A small image embedding model, trained from scratch.
Training: normuon at rate 0.019, 26400 steps, held-out accuracy 99%.
Rows from block 5 of a small image embedding model, named by matrix and row number. Rows with one number belong to one channel. Each number is 128 + 32 x the weight over its row's rms, rounded and kept within 0 to 255. All counts start at 0. Numbers have three digits each.
Before each channel's rows are labels from the 100 images, of 14976, where the channel reaches its highest value: "responds to" is what is common among them. Only what is clearly more common there than usual is listed. The data: stained colorectal tissue patches (NCT-CRC-HE-100K).
# convs0: first 3x3 conv (model.blocks.5.convs.0.weight, 192x192x3x3, each kernel summed), inputs 96-191
# convs1: second 3x3 conv (model.blocks.5.convs.1.weight, 192x192x3x3, transposed, each kernel summed), outputs 96-191

responds to: tissue: adipose tissue
convs0.69:107152130153131091084104125124120165120111099084149085104152079154106129238085148142118102093093024191134085120069128110156186163145153150118113128130092129092107127130127135134085150101116143114126151125088111082137062096104122104131160120092108120117137113181101146131145175098150133181
convs1.69:123117163131194119121168095170165166132171105082109162114167143209154121109079110128096119173154180124205146123118168155115108155119167088129125131184193117154072133124074089093138117160113154048158121115142096168151163157066115123109145180127135118158098121106142093180165142169109158109

responds to: tissue: smooth muscle
convs0.182:100114096150118172080102147131167217168086153116171115098104118116103087060092117152128138143151134116094128130109107108127132142123143126117130130103136096084093147102160096117214133114161121119128225081149108187157127102133110146139119158192103105145100132118093138122127132243105152108
convs1.182:147141157099079063161108157103116113117081138114171114164159112120092107143150157149078115157124112153090132135180102171139097050107049142143117121163086127137128079123127109092065127099074128125114048135092061142033114115073137115100142130128104125139154150100180130124121102121123121108

responds to: tissue: adipose tissue
convs0.95:159131110156092137076150098093151124121104133106155103106123125102137154091114210128207098142107048117105124105198191106128164173167069142137120132138094095137161131142132106180082024127157144035106106151088148096140111112114076143146147110110129136112113124132089103087152130101145080124
convs1.95:124137093116136070121107059105114117180040146091172128121133126133166156140163112175106113134186132107162106084110204146115204086085115128100121108150159145122103126114202087115130141138123131115171096137131187153121157113107115118130041125117120101183055134098119115101086115122086196099

responds to: tissue: smooth muscle; tissue: adipose tissue
convs0.83:125086178126099104224152124128177098112143213133157106187123124116089110109174144125107131140126127141143143099120114042103128142177132135135121089101108132152194120154136158102052156067150082154165094117170074121098118116124158111099100087131124159138156111138087126157133211109130106116
convs1.83:100075122125141124100111132156166104168096195086155205162085116071121114137170136121155122123121200159128105123092139128128062120127147164127147140132164148128103168154126101165161110075095125105137131146110126143134099128105097074063086129142134162128103092073120117082158152126098144115

responds to: tissue: cancer-associated stroma
convs0.142:072033145130165161108103116072151154058075142124198160128106136087147157112071067137089169104121115124121122154141058105121134144119100127153096178138128139121113108133105202088142125119130185127154164094144132177119101061145089124183128166195158117211127155174062137137136151107116112133
convs1.142:135190032105101103114094143177142118109167093107082225130114150110055130134128157160152120171065119188126140115100152073121075120118185153048097103082155172080114152113142101092131128122080130111147122097123096157122100172110127128113157059130074153080133125116125145156124100120101161156

responds to: tissue: tumour epithelium; tissue: smooth muscle
convs0.184:149136123128110139151144095109135111138148167144107096144116147169178102078118135094129161152186163151090134126147116101095108081103115147134119131075128150162111113151102190144092167141155159065127143146083090170101118104177128152120116077122130147123141140144075120110091223130166081105
convs1.184:103138126099115109087081124168136135143081119102146179148077143116091056055142141126108112127099069139134152140113151142126159104088127128114130160111149096082152129132114122131102169121136148172121145107106085096172141090129126163107168163107079144133136176104108131183159173156140138128

responds to: tissue: tumour epithelium; tissue: normal colon mucosa
convs0.74:117171091113174104130124057136075152097132108113107161125162128180106161121138119166110167113088127171174119106104227113169175077115063109118119137126167102148016128183119095115068136114107129147187126100122116140149157118146148131181132171132161114071115180127127156146118145103117142176
convs1.74:124192135121116156086132164135141128101199131193139120110086191111095109093124122120110120129120111078121100116138093098134130104117135130147122083117140194200149128096127133133093108117150127155135154166114121066152098114108124081144156101127116124128058131143062128101168109105129061107

responds to: tissue: cancer-associated stroma
convs0.59:179112129118069131140175112162186124109125114125096148149079134111055164094065084105157125154137127222121166128097131133108127161074109148131104117184112158091135139147115167082100180181144140152066121107109162115092094171184099132139107125124131136127131113102145149090094097135126195114
convs1.59:149227120125129137162131138169070195090129140129118160160125106111114089214123157156117123138105110140145119140147144120075119131131176119122114173090172139150110144090188155161066093132130169149195198068104105111118075107101079042134118141101134134083133142132109135107100101077080141117

responds to: tissue: adipose tissue
convs0.103:114149082092113167165157129115126081113078143159113077120092119169123114144151112122127134126067123120143123117137088134187130134104127138115080120142151209124129126131095139106171135109114076122121125156119088151065158094159174116118126146142136156169107137156147126145134100196140098120
convs1.103:058147129159109096129086110158106107138109192115092121125065152113108127127138143115104190130103185147114112142095154111103168136110126160122137108118087146114150187151080084100093132127136098134132104099140172140106099078153125121102143166131176157098098129106162156110136052103146137188

responds to: tissue: mucus; tissue: normal colon mucosa
convs0.109:167148111156132097130125106079139126092116149174109096095109142105129157158147130125104122132123125133141154158078113127127133163081128123074098071136072127151122246129119091098088144139125139103135098127115186138118161175122150123132125100067127097082141088133119093127073121140079110152
convs1.109:118210129171043147096128117169120134126123117145137124142133171131051126147099119147119190106113133204117126153068102171170104111066139165093133155107130138113137140160164120123047161046136101114141129127188117139119144108157140072099061140117139150125140114116116192181128154105119169115

responds to: tissue: smooth muscle
convs0.127:140089143084101084133085093126079169127071125118118139110181088089148153083128118145146119121112124132143109135175089088111138056120143112102129123155122115118116105151102065108085118162171130079172122137156122164085154087130102115105119108112108143148110174121035201133154111252139161114
convs1.127:150143081187166118173110060114160132122084117099103152111081152102213201172113159158124135240160128106125132120147145131138159141127137074126113205122179125133140105134168134147118118099133156120106072151092130138105104134122122089113133145123146105148120111164103099195157132105143160149

responds to: tissue: smooth muscle
convs0.39:113128092104158187131089159126102157172195149137150128132090167175143093123097098117146122148103122129156074139143126121142116147118088134073101102076068121121122185136127074134128110085083147084167210128122202117140116150152139090128126115099116183201141177111077136096124161130178123155
convs1.39:092119093127144178144170157158124129122115127176100217123139092103122118114122131129126085194148071145114175137151080089141079129128115130113122129138125132131100119074160195133119153139116099145141140079150113123158116092106079155136124090102115102154124066110115135122147120060110183115

responds to: tissue: adipose tissue; tissue: normal colon mucosa
convs0.161:113198121136160113113107101082079167155090199128146164114110108154109168192070165121158119116106136154152080129131090134145098071169114158071153125127109162113137151141135094110110130120144147097151117060104116146126128120129112102121103126128093161093124171123128190118075181123189096173
convs1.161:118058128124178072121185116181111087110088105105124133114142127193164139155122109175116118181135145143130130121127128158097156110132127131084184096140207142108107151082136092147184145120176206082136126115108144127139076174105084175122095123129180120067111119092136110048157144153107126097

responds to: tissue: normal colon mucosa
convs0.146:076107097166093077120127100112122127159145076125102078153130112113094102154126136142139098126135075171083139158126205162158104088164068124126092068116098101106099073152140124121158158089059123087084096127040103090146150086129141162156122141185085119167139079140101132130104081134104111121
convs1.146:033108104106170115118155074188072129151111074117065130139095116171109117121144151148130149132104068108136102108153122091178130172180123141173132171157107108092085130085132164172076144147095134175092159088118162153174140114113129177081209109053131108159147136115105159180118104069154091100

responds to: tissue: tumour epithelium; tissue: mucus
convs0.38:107094124149138100154150107176202093112103136124129104130171155143075112067128088091123151166088140186155181068104154160133145109103092054152156191183088125138074076128121113133143113071137136127111143167111077136122209117122129159199162137189115161166129160102176197095107161167158137106
convs1.38:128137144078127206128126145108124147102150141120210133119121167093092137137073141155112174087145131144131160137139120158132172089196152111137095140172170102205186124149145137119141072150172065139114170108134106106099240128069149053155188135184152136147160114096127148113139089062148156068

responds to: tissue: adipose tissue; tissue: tumour epithelium
convs0.117:182166122086143133133174130168137086127119144129081103159072136132157164208117121127117157133121133164108129139093114125080116127175112105151135082125000122118103111101115112130153137075145137117132102067101117139118105114109183132100200139125105127117149111120107139117115143068170154127
convs1.117:090100096124137124121131132112140155181115128133151173082138102093110108028132131130154128142092123129132170116090127068112107120108138085171153122138164118113116184141166117122110160153123161149122137114208121161128123151024140097173099118107046122132053101064071130191120106126088201149

responds to: tissue: mucus
convs0.170:058101055124102066119143101176164111130142122087144104144173087100104117088163130092161136103123134178042169135141130127120129113132117090126114152120110098158088137111100129154173137093152123089105131055136165128136169137091161160122089173092092139133117134063132073096089125114094138166
convs1.170:157133111139086122110159100166000131113133128137098110102173138155149076154097156143130139144117075176149059188143100055177152113155166100155101153179128119115095097157136125158110138106034135135141140114091124150115115130108126135195059191177149107138138125107104156129109109014122226157

responds to: tissue: mucus; tissue: cancer-associated stroma
convs0.85:169146194094116138125133035128000147104088128149138082140102116203118087131098104156139126124125175111133121131118094196112061160074110100140130126106093104133123123155104112125035162122111181132085097150144100096115118130205124129126157075134148142122179142141119125161112100149094122151
convs1.85:140140098114101125144153141081122100105054136126223110075128125052102133158123158114109154121136085108104129129145126105115143089123076162118142135105111141116100128129109119128082088125178059129138123110125089083128139104089143106106185116103115125173094125100107075118105088095113119031

responds to: tissue: smooth muscle
convs0.147:140109113126142132052112122105145124137115187128084163131131140112139121068112084156106107087084135095141126142107130136136116121110101063109116147116121086146135102092180078089168084157130089156141130157111145149103085135092137139152122152128099127119100138152144115150101087097081117114
convs1.147:121065114169153121124129141069131130125139057168112127131128093105119148120123135137105111146105170074145155099114091026149135162149185117129094169130051117180119123118141164128141134141114139120161165143205103139124127165191122164178128141147226127141184128083154109136156151123092121130

responds to: tissue: smooth muscle
convs0.116:121131112117157166137126154132137173063085119125148131159084101147166189078156122149077084166129127081140118129165126112137075166094136164123073152112141103135027150126114149163113131090145117158127137134113122066072110193095153027121138134143110157123138187111109117073129161203161057142
convs1.116:122152152150122104154095156060130152147154140106191145150167092168147142149153173121113133184158000114102143126164142127170059157119056064160092123143132086136117134108125142112088095090154111147121123090132107156186201094130108138096150047112074137131129103175105141170116117074147115023

responds to: tissue: cancer-associated stroma
convs0.156:139188148122100103081126135140056133112139121144119099101087121137118114117111121063155107158098181145154135141121119167119130131144065115199103111120108091151089161096103128107191048124112104131135141104167174206128076172196057120143122169142098168104178093085147136148151123128109137134
convs1.156:105167111144081063151118100107149129150106127129087140112137123144125131151139123132168064125119069130168078138172202033110137116141171128170133128109138173098141107133132173137130090140111204116128146095060082195092145110101134093108137133098140119072096141093154146150112099136147165130

responds to: tissue: mucus
convs0.144:102127130178134145082138092089155138137081195131132132114198131108124115067185164134098150141120142104093120143144151141039152108121137094107144101097086134129018109112099063110119116118174125169159137144111138135144097161187150088116128155153168123163151120104129128139030153083158130107
convs1.144:126163127136091153144105108161126163090190126124112062099061148117126154127086106111141101098133129071136080121053128135133149097145079132137140137192130172135146125203096118118155152147146099095147166173155145066077082090114110129144110125105128126199124145073144135099119167102094094133

responds to: tissue: normal colon mucosa; tissue: mucus
convs0.72:117124145134081099100159144104112098115199128095126252127155079191114177085071140131084152104126067106100092199145097145077092148103103143122102020123146128155072170092162085121127123033151115103084138141153195108125142079054105087101125128155159125169104178128079160105173098142132095152
convs1.72:099119122129137136169171145152170078111104067109111077147100115107135145122106124118116129143098117145151114129132090068085141137128110146172115138147142140148205135119138116185127131128133128107125110109164174142144136122130108145137130085134131136145146146143078211127146176135151145104

responds to: tissue: mucus
convs0.10:099068210137161157125101142072141162119179118129150107140128140100088118069092134135137101093101166122171127194137180098170112124133122180132157154145103105117086127120104158128155119097128190132154152139108116121171124154157099123108118110117104145136147120171111107105095159114118103057
convs1.10:087133138121058187158144171181086146109158106095161112101122111151134176147121076161057137145100139121129090092134064129112175106130088105130130121202192119154186150205072062172099120133083125094128069131135143092153128095087146150170133142128129098181089115133119100131122148153105108127

responds to: tissue: mucus
convs0.8:132118153107125137124129136103118094119105113138101144150112095092106158094153118128163125206173074128144163097077114145110122108126065128144162110171134128126075088145064120127148164108172130056102103113129118046122209041142148152119126138153118136090105081141058138106125135115117119146
convs1.8:122136172129116089161114154094165121198099102182119075117120155119157124151156119124099144065091092112104145126126121149119126128184071182126116089140075148134175165179159144146137133152161101112078136107134165126147157110123171195093157123045134131143178156155143142166102165113155102110

responds to: tissue: cancer-associated stroma
convs0.108:124127119083175125084167110098106130112136140120125120107161114168121100125131057137146138115147119104118122128107105161127092109096076125182112084129100128107132108101114110126113094108089099117006141132132144073136119096118188149093087130130040146147135116103128117138122112113116117139
convs1.108:064179141076118095156212158128162151135109139139110141132074092105145108133129168028125132119136168140171127126135175067089148131168192097127150136108134121140139163118136106110153094152120072167170104192148110139119116174097137122131141150144091091113140110164129139126122124088134122099

responds to: tissue: adipose tissue; tissue: normal colon mucosa
convs0.65:130149099106069097094119106139098068128089112132149136095143097110101112016081170127129114109137080165132058085098081145125078080104116161109113067169088140118100151134160099115129111113161117110081103121112109118098127113118158107117106128089123093189110176101132163107105144127142038115
convs1.65:131103106154115075127120170142183117191148104103142114131131107137114149199136086104082145148168138076167181159063128169140175091126135148117165144136117161134116169097122138107162171191159144134125141118120178124114121156107068165117123089140142103124156194156146093051166136137108062112