python train.py --dataset="stained colorectal tissue patches (NCT-CRC-HE-100K)" --translate=0.06 --am_softmax_margin=0.3 --lr=0.019
Rows from block 3 of a small image embedding model, named by matrix and row number. Rows with one number belong to one channel. Each number is 50 + 12 x the weight over its row's rms, rounded and kept within 0 to 99. All counts start at 0. After the name is the row's rms in percent of the matrix's.
After each channel's rows are labels from the 100 images, of 14976, where the channel reaches its highest value: "responds to" is what is common among them. Only what is clearly more common there than usual is listed. The data: stained colorectal tissue patches (NCT-CRC-HE-100K).
# convs0: first 3x3 conv, stride 2 (model.blocks.3.convs.0.weight, 192x128x3x3, each kernel summed), inputs 0-127
# convs1: second 3x3 conv (model.blocks.3.convs.1.weight, 192x192x3x3, transposed, each kernel summed), outputs 0-95

convs0.53 094:60 54 57 60 50 64 49 54 61 46 64 45 57 64 43 44 43 55 51 36 70 71 57 41 80 41 44 47 41 44 55 70 25 51 54 36 40 36 63 58 53 59 64 48 53 46 67 52 57 60 74 51 40 51 57 40 48 43 39 53 50 45 65 53 40 19 43 51 48 58 27 56 54 67 36 51 39 52 74 56 53 42 70 78 43 30 47 62 54 61 45 50 67 66 63 54 61 48 43 56 48 47 45 53 37 53 71 71 30 50 26 57 40 51 79 50 51 43 68 52 22 48 26 46 53 52 52 68
convs1.53 109:48 41 39 66 50 19 61 53 47 56 44 61 55 20 44 36 45 52 44 54 56 63 83 41 35 65 46 56 49 45 48 56 64 60 68 48 79 51 35 80 20 45 64 44 42 29 38 37 45 38 59 59 38 46 61 38 48 32 40 50 43 59 41 56 56 52 66 58 44 45 65 45 48 53 69 43 56 77 43 74 49 55 56 53 60 71 43 41 47 52 43 73 60 39 48 37
responds to: tissue: smooth muscle

convs0.92 102:44 47 77 61 51 54 53 70 31 63 57 45 51 59 68 38 31 38 41 80 35 45 41 70 51 38 54 32 74 43 42 56 58 49 41 69 27 59 40 59 47 59 44 42 55 46 22 45 64 36 41 47 56 51 50 49 57 44 68 25 53 44 31 46 52 47 36 49 42 41 59 47 54 41 53 54 77 54 50 52 48 36 17 59 63 39 39 51 47 60 22 53 66 33 50 40 53 33 54 70 52 43 46 62 72 57 41 44 48 44 70 44 64 25 45 47 56 46 59 50 45 33 48 42 51 59 55 45
convs1.92 110:47 47 60 46 36 31 44 39 56 47 27 74 52 57 69 78 33 52 50 64 42 39 41 42 43 61 45 45 56 48 28 40 60 47 39 42 46 36 62 57 62 50 32 48 58 54 39 50 48 46 47 49 47 44 61 60 46 60 33 26 47 39 51 42 33 53 37 55 60 49 35 39 33 52 45 47 72 48 58 46 28 67 59 62 43 58 42 41 59 48 50 62 54 49 45 50
responds to: tissue: debris

convs0.132 103:53 51 43 60 38 35 51 53 27 76 53 18 35 57 45 62 31 44 52 51 44 52 25 59 35 48 40 51 57 59 42 36 53 41 44 28 47 44 41 30 48 39 50 32 61 64 51 54 70 46 55 50 72 56 45 48 37 30 44 51 56 49 52 51 43 47 36 61 58 35 43 56 51 48 71 52 63 54 40 48 39 43 46 58 55 35 42 52 53 45 35 57 52 37 47 54 76 23 42 47 47 21 42 65 77 62 48 54 50 47 58 42 99 44 42 50 41 30 52 40 61 56 46 43 37 47 54 50
convs1.132 112:38 76 46 63 27 64 55 51 39 46 30 35 41 57 53 46 43 48 44 46 60 59 50 52 45 46 48 47 60 41 55 51 61 59 55 47 61 50 39 51 31 38 49 54 51 54 36 83 67 38 03 51 40 54 58 25 68 36 59 56 27 63 66 50 31 48 55 61 56 54 49 58 27 36 39 60 52 39 64 46 33 35 50 54 37 80 52 57 46 48 75 51 54 55 38 49
responds to: tissue: debris

convs0.82 093:54 48 48 49 65 51 49 41 42 41 62 71 49 43 25 47 41 51 57 27 53 60 82 71 34 58 59 49 59 32 58 38 37 40 87 40 52 64 46 35 50 48 54 49 41 35 37 52 46 49 52 56 54 44 48 45 43 40 63 44 66 69 57 56 48 56 24 59 58 26 44 52 56 35 40 34 39 68 36 47 56 58 38 55 44 35 53 46 38 47 54 56 53 48 60 43 24 49 64 42 22 49 66 44 71 61 50 67 44 38 37 46 77 68 50 56 46 27 62 45 47 63 43 77 50 55 44 56
convs1.82 084:57 55 21 50 22 39 72 53 60 35 52 20 39 33 46 44 60 50 26 41 38 66 45 45 36 56 48 52 55 37 53 67 51 64 58 50 37 50 85 72 37 54 40 43 32 49 42 47 73 39 74 43 53 51 48 38 54 56 47 69 45 69 46 43 51 53 49 34 43 46 52 60 44 68 53 52 33 39 39 40 44 46 43 52 54 45 49 38 42 39 50 50 32 60 57 45
responds to: tissue: smooth muscle

convs0.93 100:52 38 82 44 42 20 62 51 32 36 29 71 44 46 36 57 58 49 38 57 32 52 38 44 54 49 42 38 57 51 53 57 45 35 47 62 61 38 37 45 63 40 43 29 40 40 30 47 37 49 67 43 42 43 48 50 50 50 69 43 25 26 45 47 45 53 56 44 52 47 44 57 44 30 34 53 51 46 56 43 40 38 78 39 44 34 59 46 51 64 33 41 25 41 58 49 53 42 52 54 54 46 44 64 43 44 28 58 40 58 34 42 46 48 42 43 52 82 43 27 58 48 65 86 51 41 53 55
convs1.93 102:47 54 79 40 52 63 44 52 34 55 39 44 49 55 47 60 50 32 40 64 57 44 30 18 47 43 71 47 51 50 09 31 47 35 59 33 30 63 28 34 55 52 50 50 51 59 50 50 40 38 42 30 48 60 41 55 52 48 50 37 56 39 67 46 51 41 48 59 48 40 34 48 39 45 48 36 48 43 68 54 40 52 46 59 09 29 62 54 41 40 70 51 55 47 52 31
responds to: tissue: debris

convs0.182 082:59 32 35 58 26 48 47 57 41 61 56 50 47 45 40 40 26 54 63 63 61 54 61 56 79 34 45 44 37 59 62 41 44 57 66 52 56 56 34 44 46 60 31 42 48 61 50 46 46 22 60 48 54 42 50 32 59 58 36 51 31 50 40 60 62 39 48 48 56 63 55 51 88 45 35 54 48 61 31 57 57 48 72 46 54 30 70 47 43 64 46 44 36 73 47 74 60 47 49 48 51 41 49 49 28 35 41 60 48 47 31 58 39 47 33 53 66 77 42 23 52 56 37 68 41 53 38 47
convs1.182 099:41 35 50 51 52 76 38 72 53 51 50 36 38 26 60 64 36 40 50 57 54 39 79 35 49 84 42 38 59 56 39 40 54 49 58 48 63 36 48 54 47 48 63 56 64 61 55 40 34 60 48 27 40 50 60 50 49 49 51 45 48 34 47 37 47 32 49 41 59 45 50 53 36 63 50 45 44 49 41 51 33 24 45 58 58 48 64 52 34 51 49 33 67 47 48 46
responds to: tissue: tumour epithelium; tissue: normal colon mucosa

convs0.101 102:49 52 52 41 54 61 41 55 44 38 64 42 61 40 42 50 46 62 43 55 44 36 42 49 58 48 22 56 36 43 67 28 36 46 03 62 60 53 50 52 51 57 37 36 73 51 71 46 42 14 40 41 44 49 47 39 51 35 64 59 16 63 49 50 60 38 51 72 57 44 73 30 45 43 46 55 54 51 61 44 22 49 42 44 38 48 37 56 48 53 40 51 66 40 53 25 37 54 51 44 33 48 42 43 62 57 43 42 49 44 60 54 47 41 47 52 50 33 43 40 40 66 39 73 51 60 64 47
convs1.101 092:53 50 43 43 47 55 49 45 42 50 58 58 63 56 39 81 58 91 44 39 44 50 29 59 23 41 54 63 37 44 42 77 58 43 79 67 45 50 44 62 61 61 36 45 59 58 58 46 68 55 47 37 46 40 54 29 46 57 21 43 44 71 39 43 47 55 46 48 47 47 44 58 48 53 45 55 64 51 73 40 47 33 29 51 50 59 30 46 29 44 67 33 49 69 58 50
responds to: tissue: smooth muscle; tissue: lymphocytes

convs0.46 100:58 35 35 53 58 32 48 66 66 37 99 63 51 46 44 49 57 55 43 64 49 54 53 52 62 47 70 48 42 37 48 44 18 48 37 37 58 40 53 49 41 49 39 54 45 45 48 45 56 55 67 43 43 32 48 31 50 54 52 49 94 47 47 48 37 53 65 45 57 43 46 50 67 41 43 56 36 35 59 45 51 45 30 57 40 45 26 33 64 51 51 39 58 59 47 50 48 53 50 46 25 43 32 40 38 37 42 61 50 41 71 59 45 44 59 33 43 34 78 36 50 43 56 46 50 31 58 61
convs1.46 110:61 52 51 33 36 53 57 56 45 74 56 46 60 47 20 39 61 57 50 59 58 50 68 44 64 55 60 55 51 51 41 41 34 27 52 40 63 52 40 54 46 60 47 47 58 66 33 45 45 52 50 60 42 28 32 58 67 55 78 38 59 42 46 48 59 41 57 43 50 41 37 51 47 40 51 41 55 43 45 50 57 31 51 01 60 55 73 58 40 57 41 47 40 58 53 66
responds to: tissue: smooth muscle

convs0.169 098:48 49 61 44 33 46 63 55 54 53 54 75 68 50 45 63 57 60 25 44 74 44 45 48 52 76 38 49 77 39 45 33 36 44 34 68 57 50 38 41 67 50 61 41 35 22 32 64 58 50 61 46 45 43 60 43 43 46 73 48 29 47 45 42 39 36 47 41 43 49 52 43 42 39 56 43 46 59 65 48 48 30 60 50 50 46 29 42 54 48 30 38 55 46 37 31 58 30 49 61 45 49 43 48 47 33 70 60 42 39 58 47 67 30 50 51 68 45 46 34 14 27 49 48 51 43 38 60
convs1.169 096:49 53 52 63 99 60 62 43 39 33 47 57 66 40 59 54 66 51 19 35 51 36 28 56 22 67 50 59 32 43 42 42 50 38 51 32 44 45 54 47 52 43 66 52 37 37 59 41 49 44 48 47 59 45 49 34 46 39 34 63 42 63 39 54 38 48 51 59 45 41 41 61 27 46 53 69 49 27 46 42 55 63 39 62 46 43 47 21 41 31 63 52 49 41 60 65
responds to: tissue: debris

convs0.188 093:44 57 51 62 46 55 43 37 41 57 38 46 67 53 20 43 62 53 52 57 60 48 50 60 39 74 55 53 51 40 47 54 49 32 59 48 56 30 42 44 58 40 41 37 54 42 64 45 41 58 41 51 43 41 48 28 44 14 88 59 48 50 29 42 38 53 56 56 43 44 43 46 43 40 53 61 41 36 41 47 51 56 44 62 57 59 54 38 38 47 40 67 57 29 47 39 44 55 68 66 78 44 45 49 47 56 52 40 65 60 47 30 42 80 71 42 40 29 47 46 11 45 38 69 43 50 54 53
convs1.188 094:63 50 55 76 41 54 66 39 43 49 34 58 54 46 34 52 30 55 48 52 47 56 59 41 49 23 58 41 45 49 45 47 36 54 40 36 73 44 64 24 59 44 44 42 54 78 44 66 51 45 59 39 41 43 32 54 48 44 45 36 56 41 52 56 69 72 45 51 43 51 69 80 45 60 50 60 49 61 43 25 47 61 48 54 70 41 58 80 31 51 37 22 52 31 44 68
responds to: tissue: smooth muscle

convs0.83 106:47 30 55 37 32 32 36 38 32 63 22 39 41 46 41 85 45 52 48 53 53 36 53 52 46 41 12 55 46 52 64 44 40 27 57 48 53 36 40 67 45 41 33 54 48 43 46 57 67 45 53 49 61 62 59 24 64 39 34 55 38 48 50 60 59 31 77 54 57 59 48 40 39 63 68 39 43 48 55 55 61 58 35 66 60 36 45 44 31 50 53 43 67 67 51 43 33 52 39 55 74 62 47 39 37 35 48 49 40 51 39 57 41 40 37 50 49 44 39 58 45 41 49 72 44 40 61 33
convs1.83 117:19 48 59 23 40 49 55 49 44 41 34 70 50 44 32 40 57 48 39 28 58 58 50 40 44 45 56 52 42 40 38 38 42 71 53 61 48 46 48 41 47 42 50 65 41 48 50 23 66 67 54 55 65 41 67 40 36 35 49 52 50 52 67 46 57 59 28 43 32 67 39 36 12 54 53 29 53 41 63 44 46 58 37 57 67 54 52 44 44 43 54 39 35 29 39 60
responds to: tissue: smooth muscle

convs0.78 111:37 43 40 50 31 29 54 26 41 42 58 34 71 53 62 44 35 43 63 20 57 37 45 52 56 66 45 39 44 54 41 20 38 31 57 65 53 36 57 50 43 54 53 41 43 65 65 40 64 35 53 44 53 62 51 43 46 33 38 50 55 47 47 42 83 70 45 45 45 34 36 46 55 18 50 54 61 49 55 51 40 59 29 51 39 53 45 51 32 61 45 80 46 45 66 46 54 29 35 33 54 40 39 39 69 62 52 46 63 49 44 51 43 46 49 41 58 80 44 49 47 52 36 52 47 72 47 49
convs1.78 104:36 54 43 33 48 61 40 35 43 50 39 47 30 60 50 50 49 42 61 55 45 54 49 33 50 47 49 38 44 46 31 63 48 59 38 47 49 48 41 51 56 41 34 39 54 44 49 60 49 78 69 37 50 50 42 76 49 38 36 43 48 47 53 35 48 44 57 47 52 60 53 32 28 35 47 46 55 47 80 45 33 63 55 61 44 53 49 60 32 53 44 61 39 47 46 57
responds to: tissue: debris; tissue: cancer-associated stroma

convs0.181 095:52 60 44 44 60 55 49 53 36 73 71 37 66 50 43 41 67 49 36 59 49 41 83 60 59 36 51 51 42 27 48 77 31 48 52 53 40 19 55 41 52 49 39 46 69 37 55 54 58 48 35 38 48 46 34 52 49 34 44 50 73 71 45 32 48 56 63 50 54 53 55 42 60 48 45 48 49 68 72 43 51 68 32 52 61 51 34 54 52 55 43 66 44 48 28 49 24 35 58 78 29 51 21 36 52 42 37 57 50 52 45 60 57 34 64 36 39 50 43 47 46 55 47 58 68 46 28 47
convs1.181 095:47 62 57 45 38 41 68 50 53 48 49 47 42 48 48 38 55 53 35 53 35 62 50 48 40 41 54 51 53 32 40 75 39 56 64 50 42 43 43 67 34 54 29 39 62 56 30 53 68 42 57 54 39 52 32 48 60 54 63 63 48 60 46 48 38 40 50 57 41 62 64 49 36 56 79 50 52 50 48 42 31 51 42 42 65 35 47 48 22 38 65 42 48 65 54 40
responds to: tissue: smooth muscle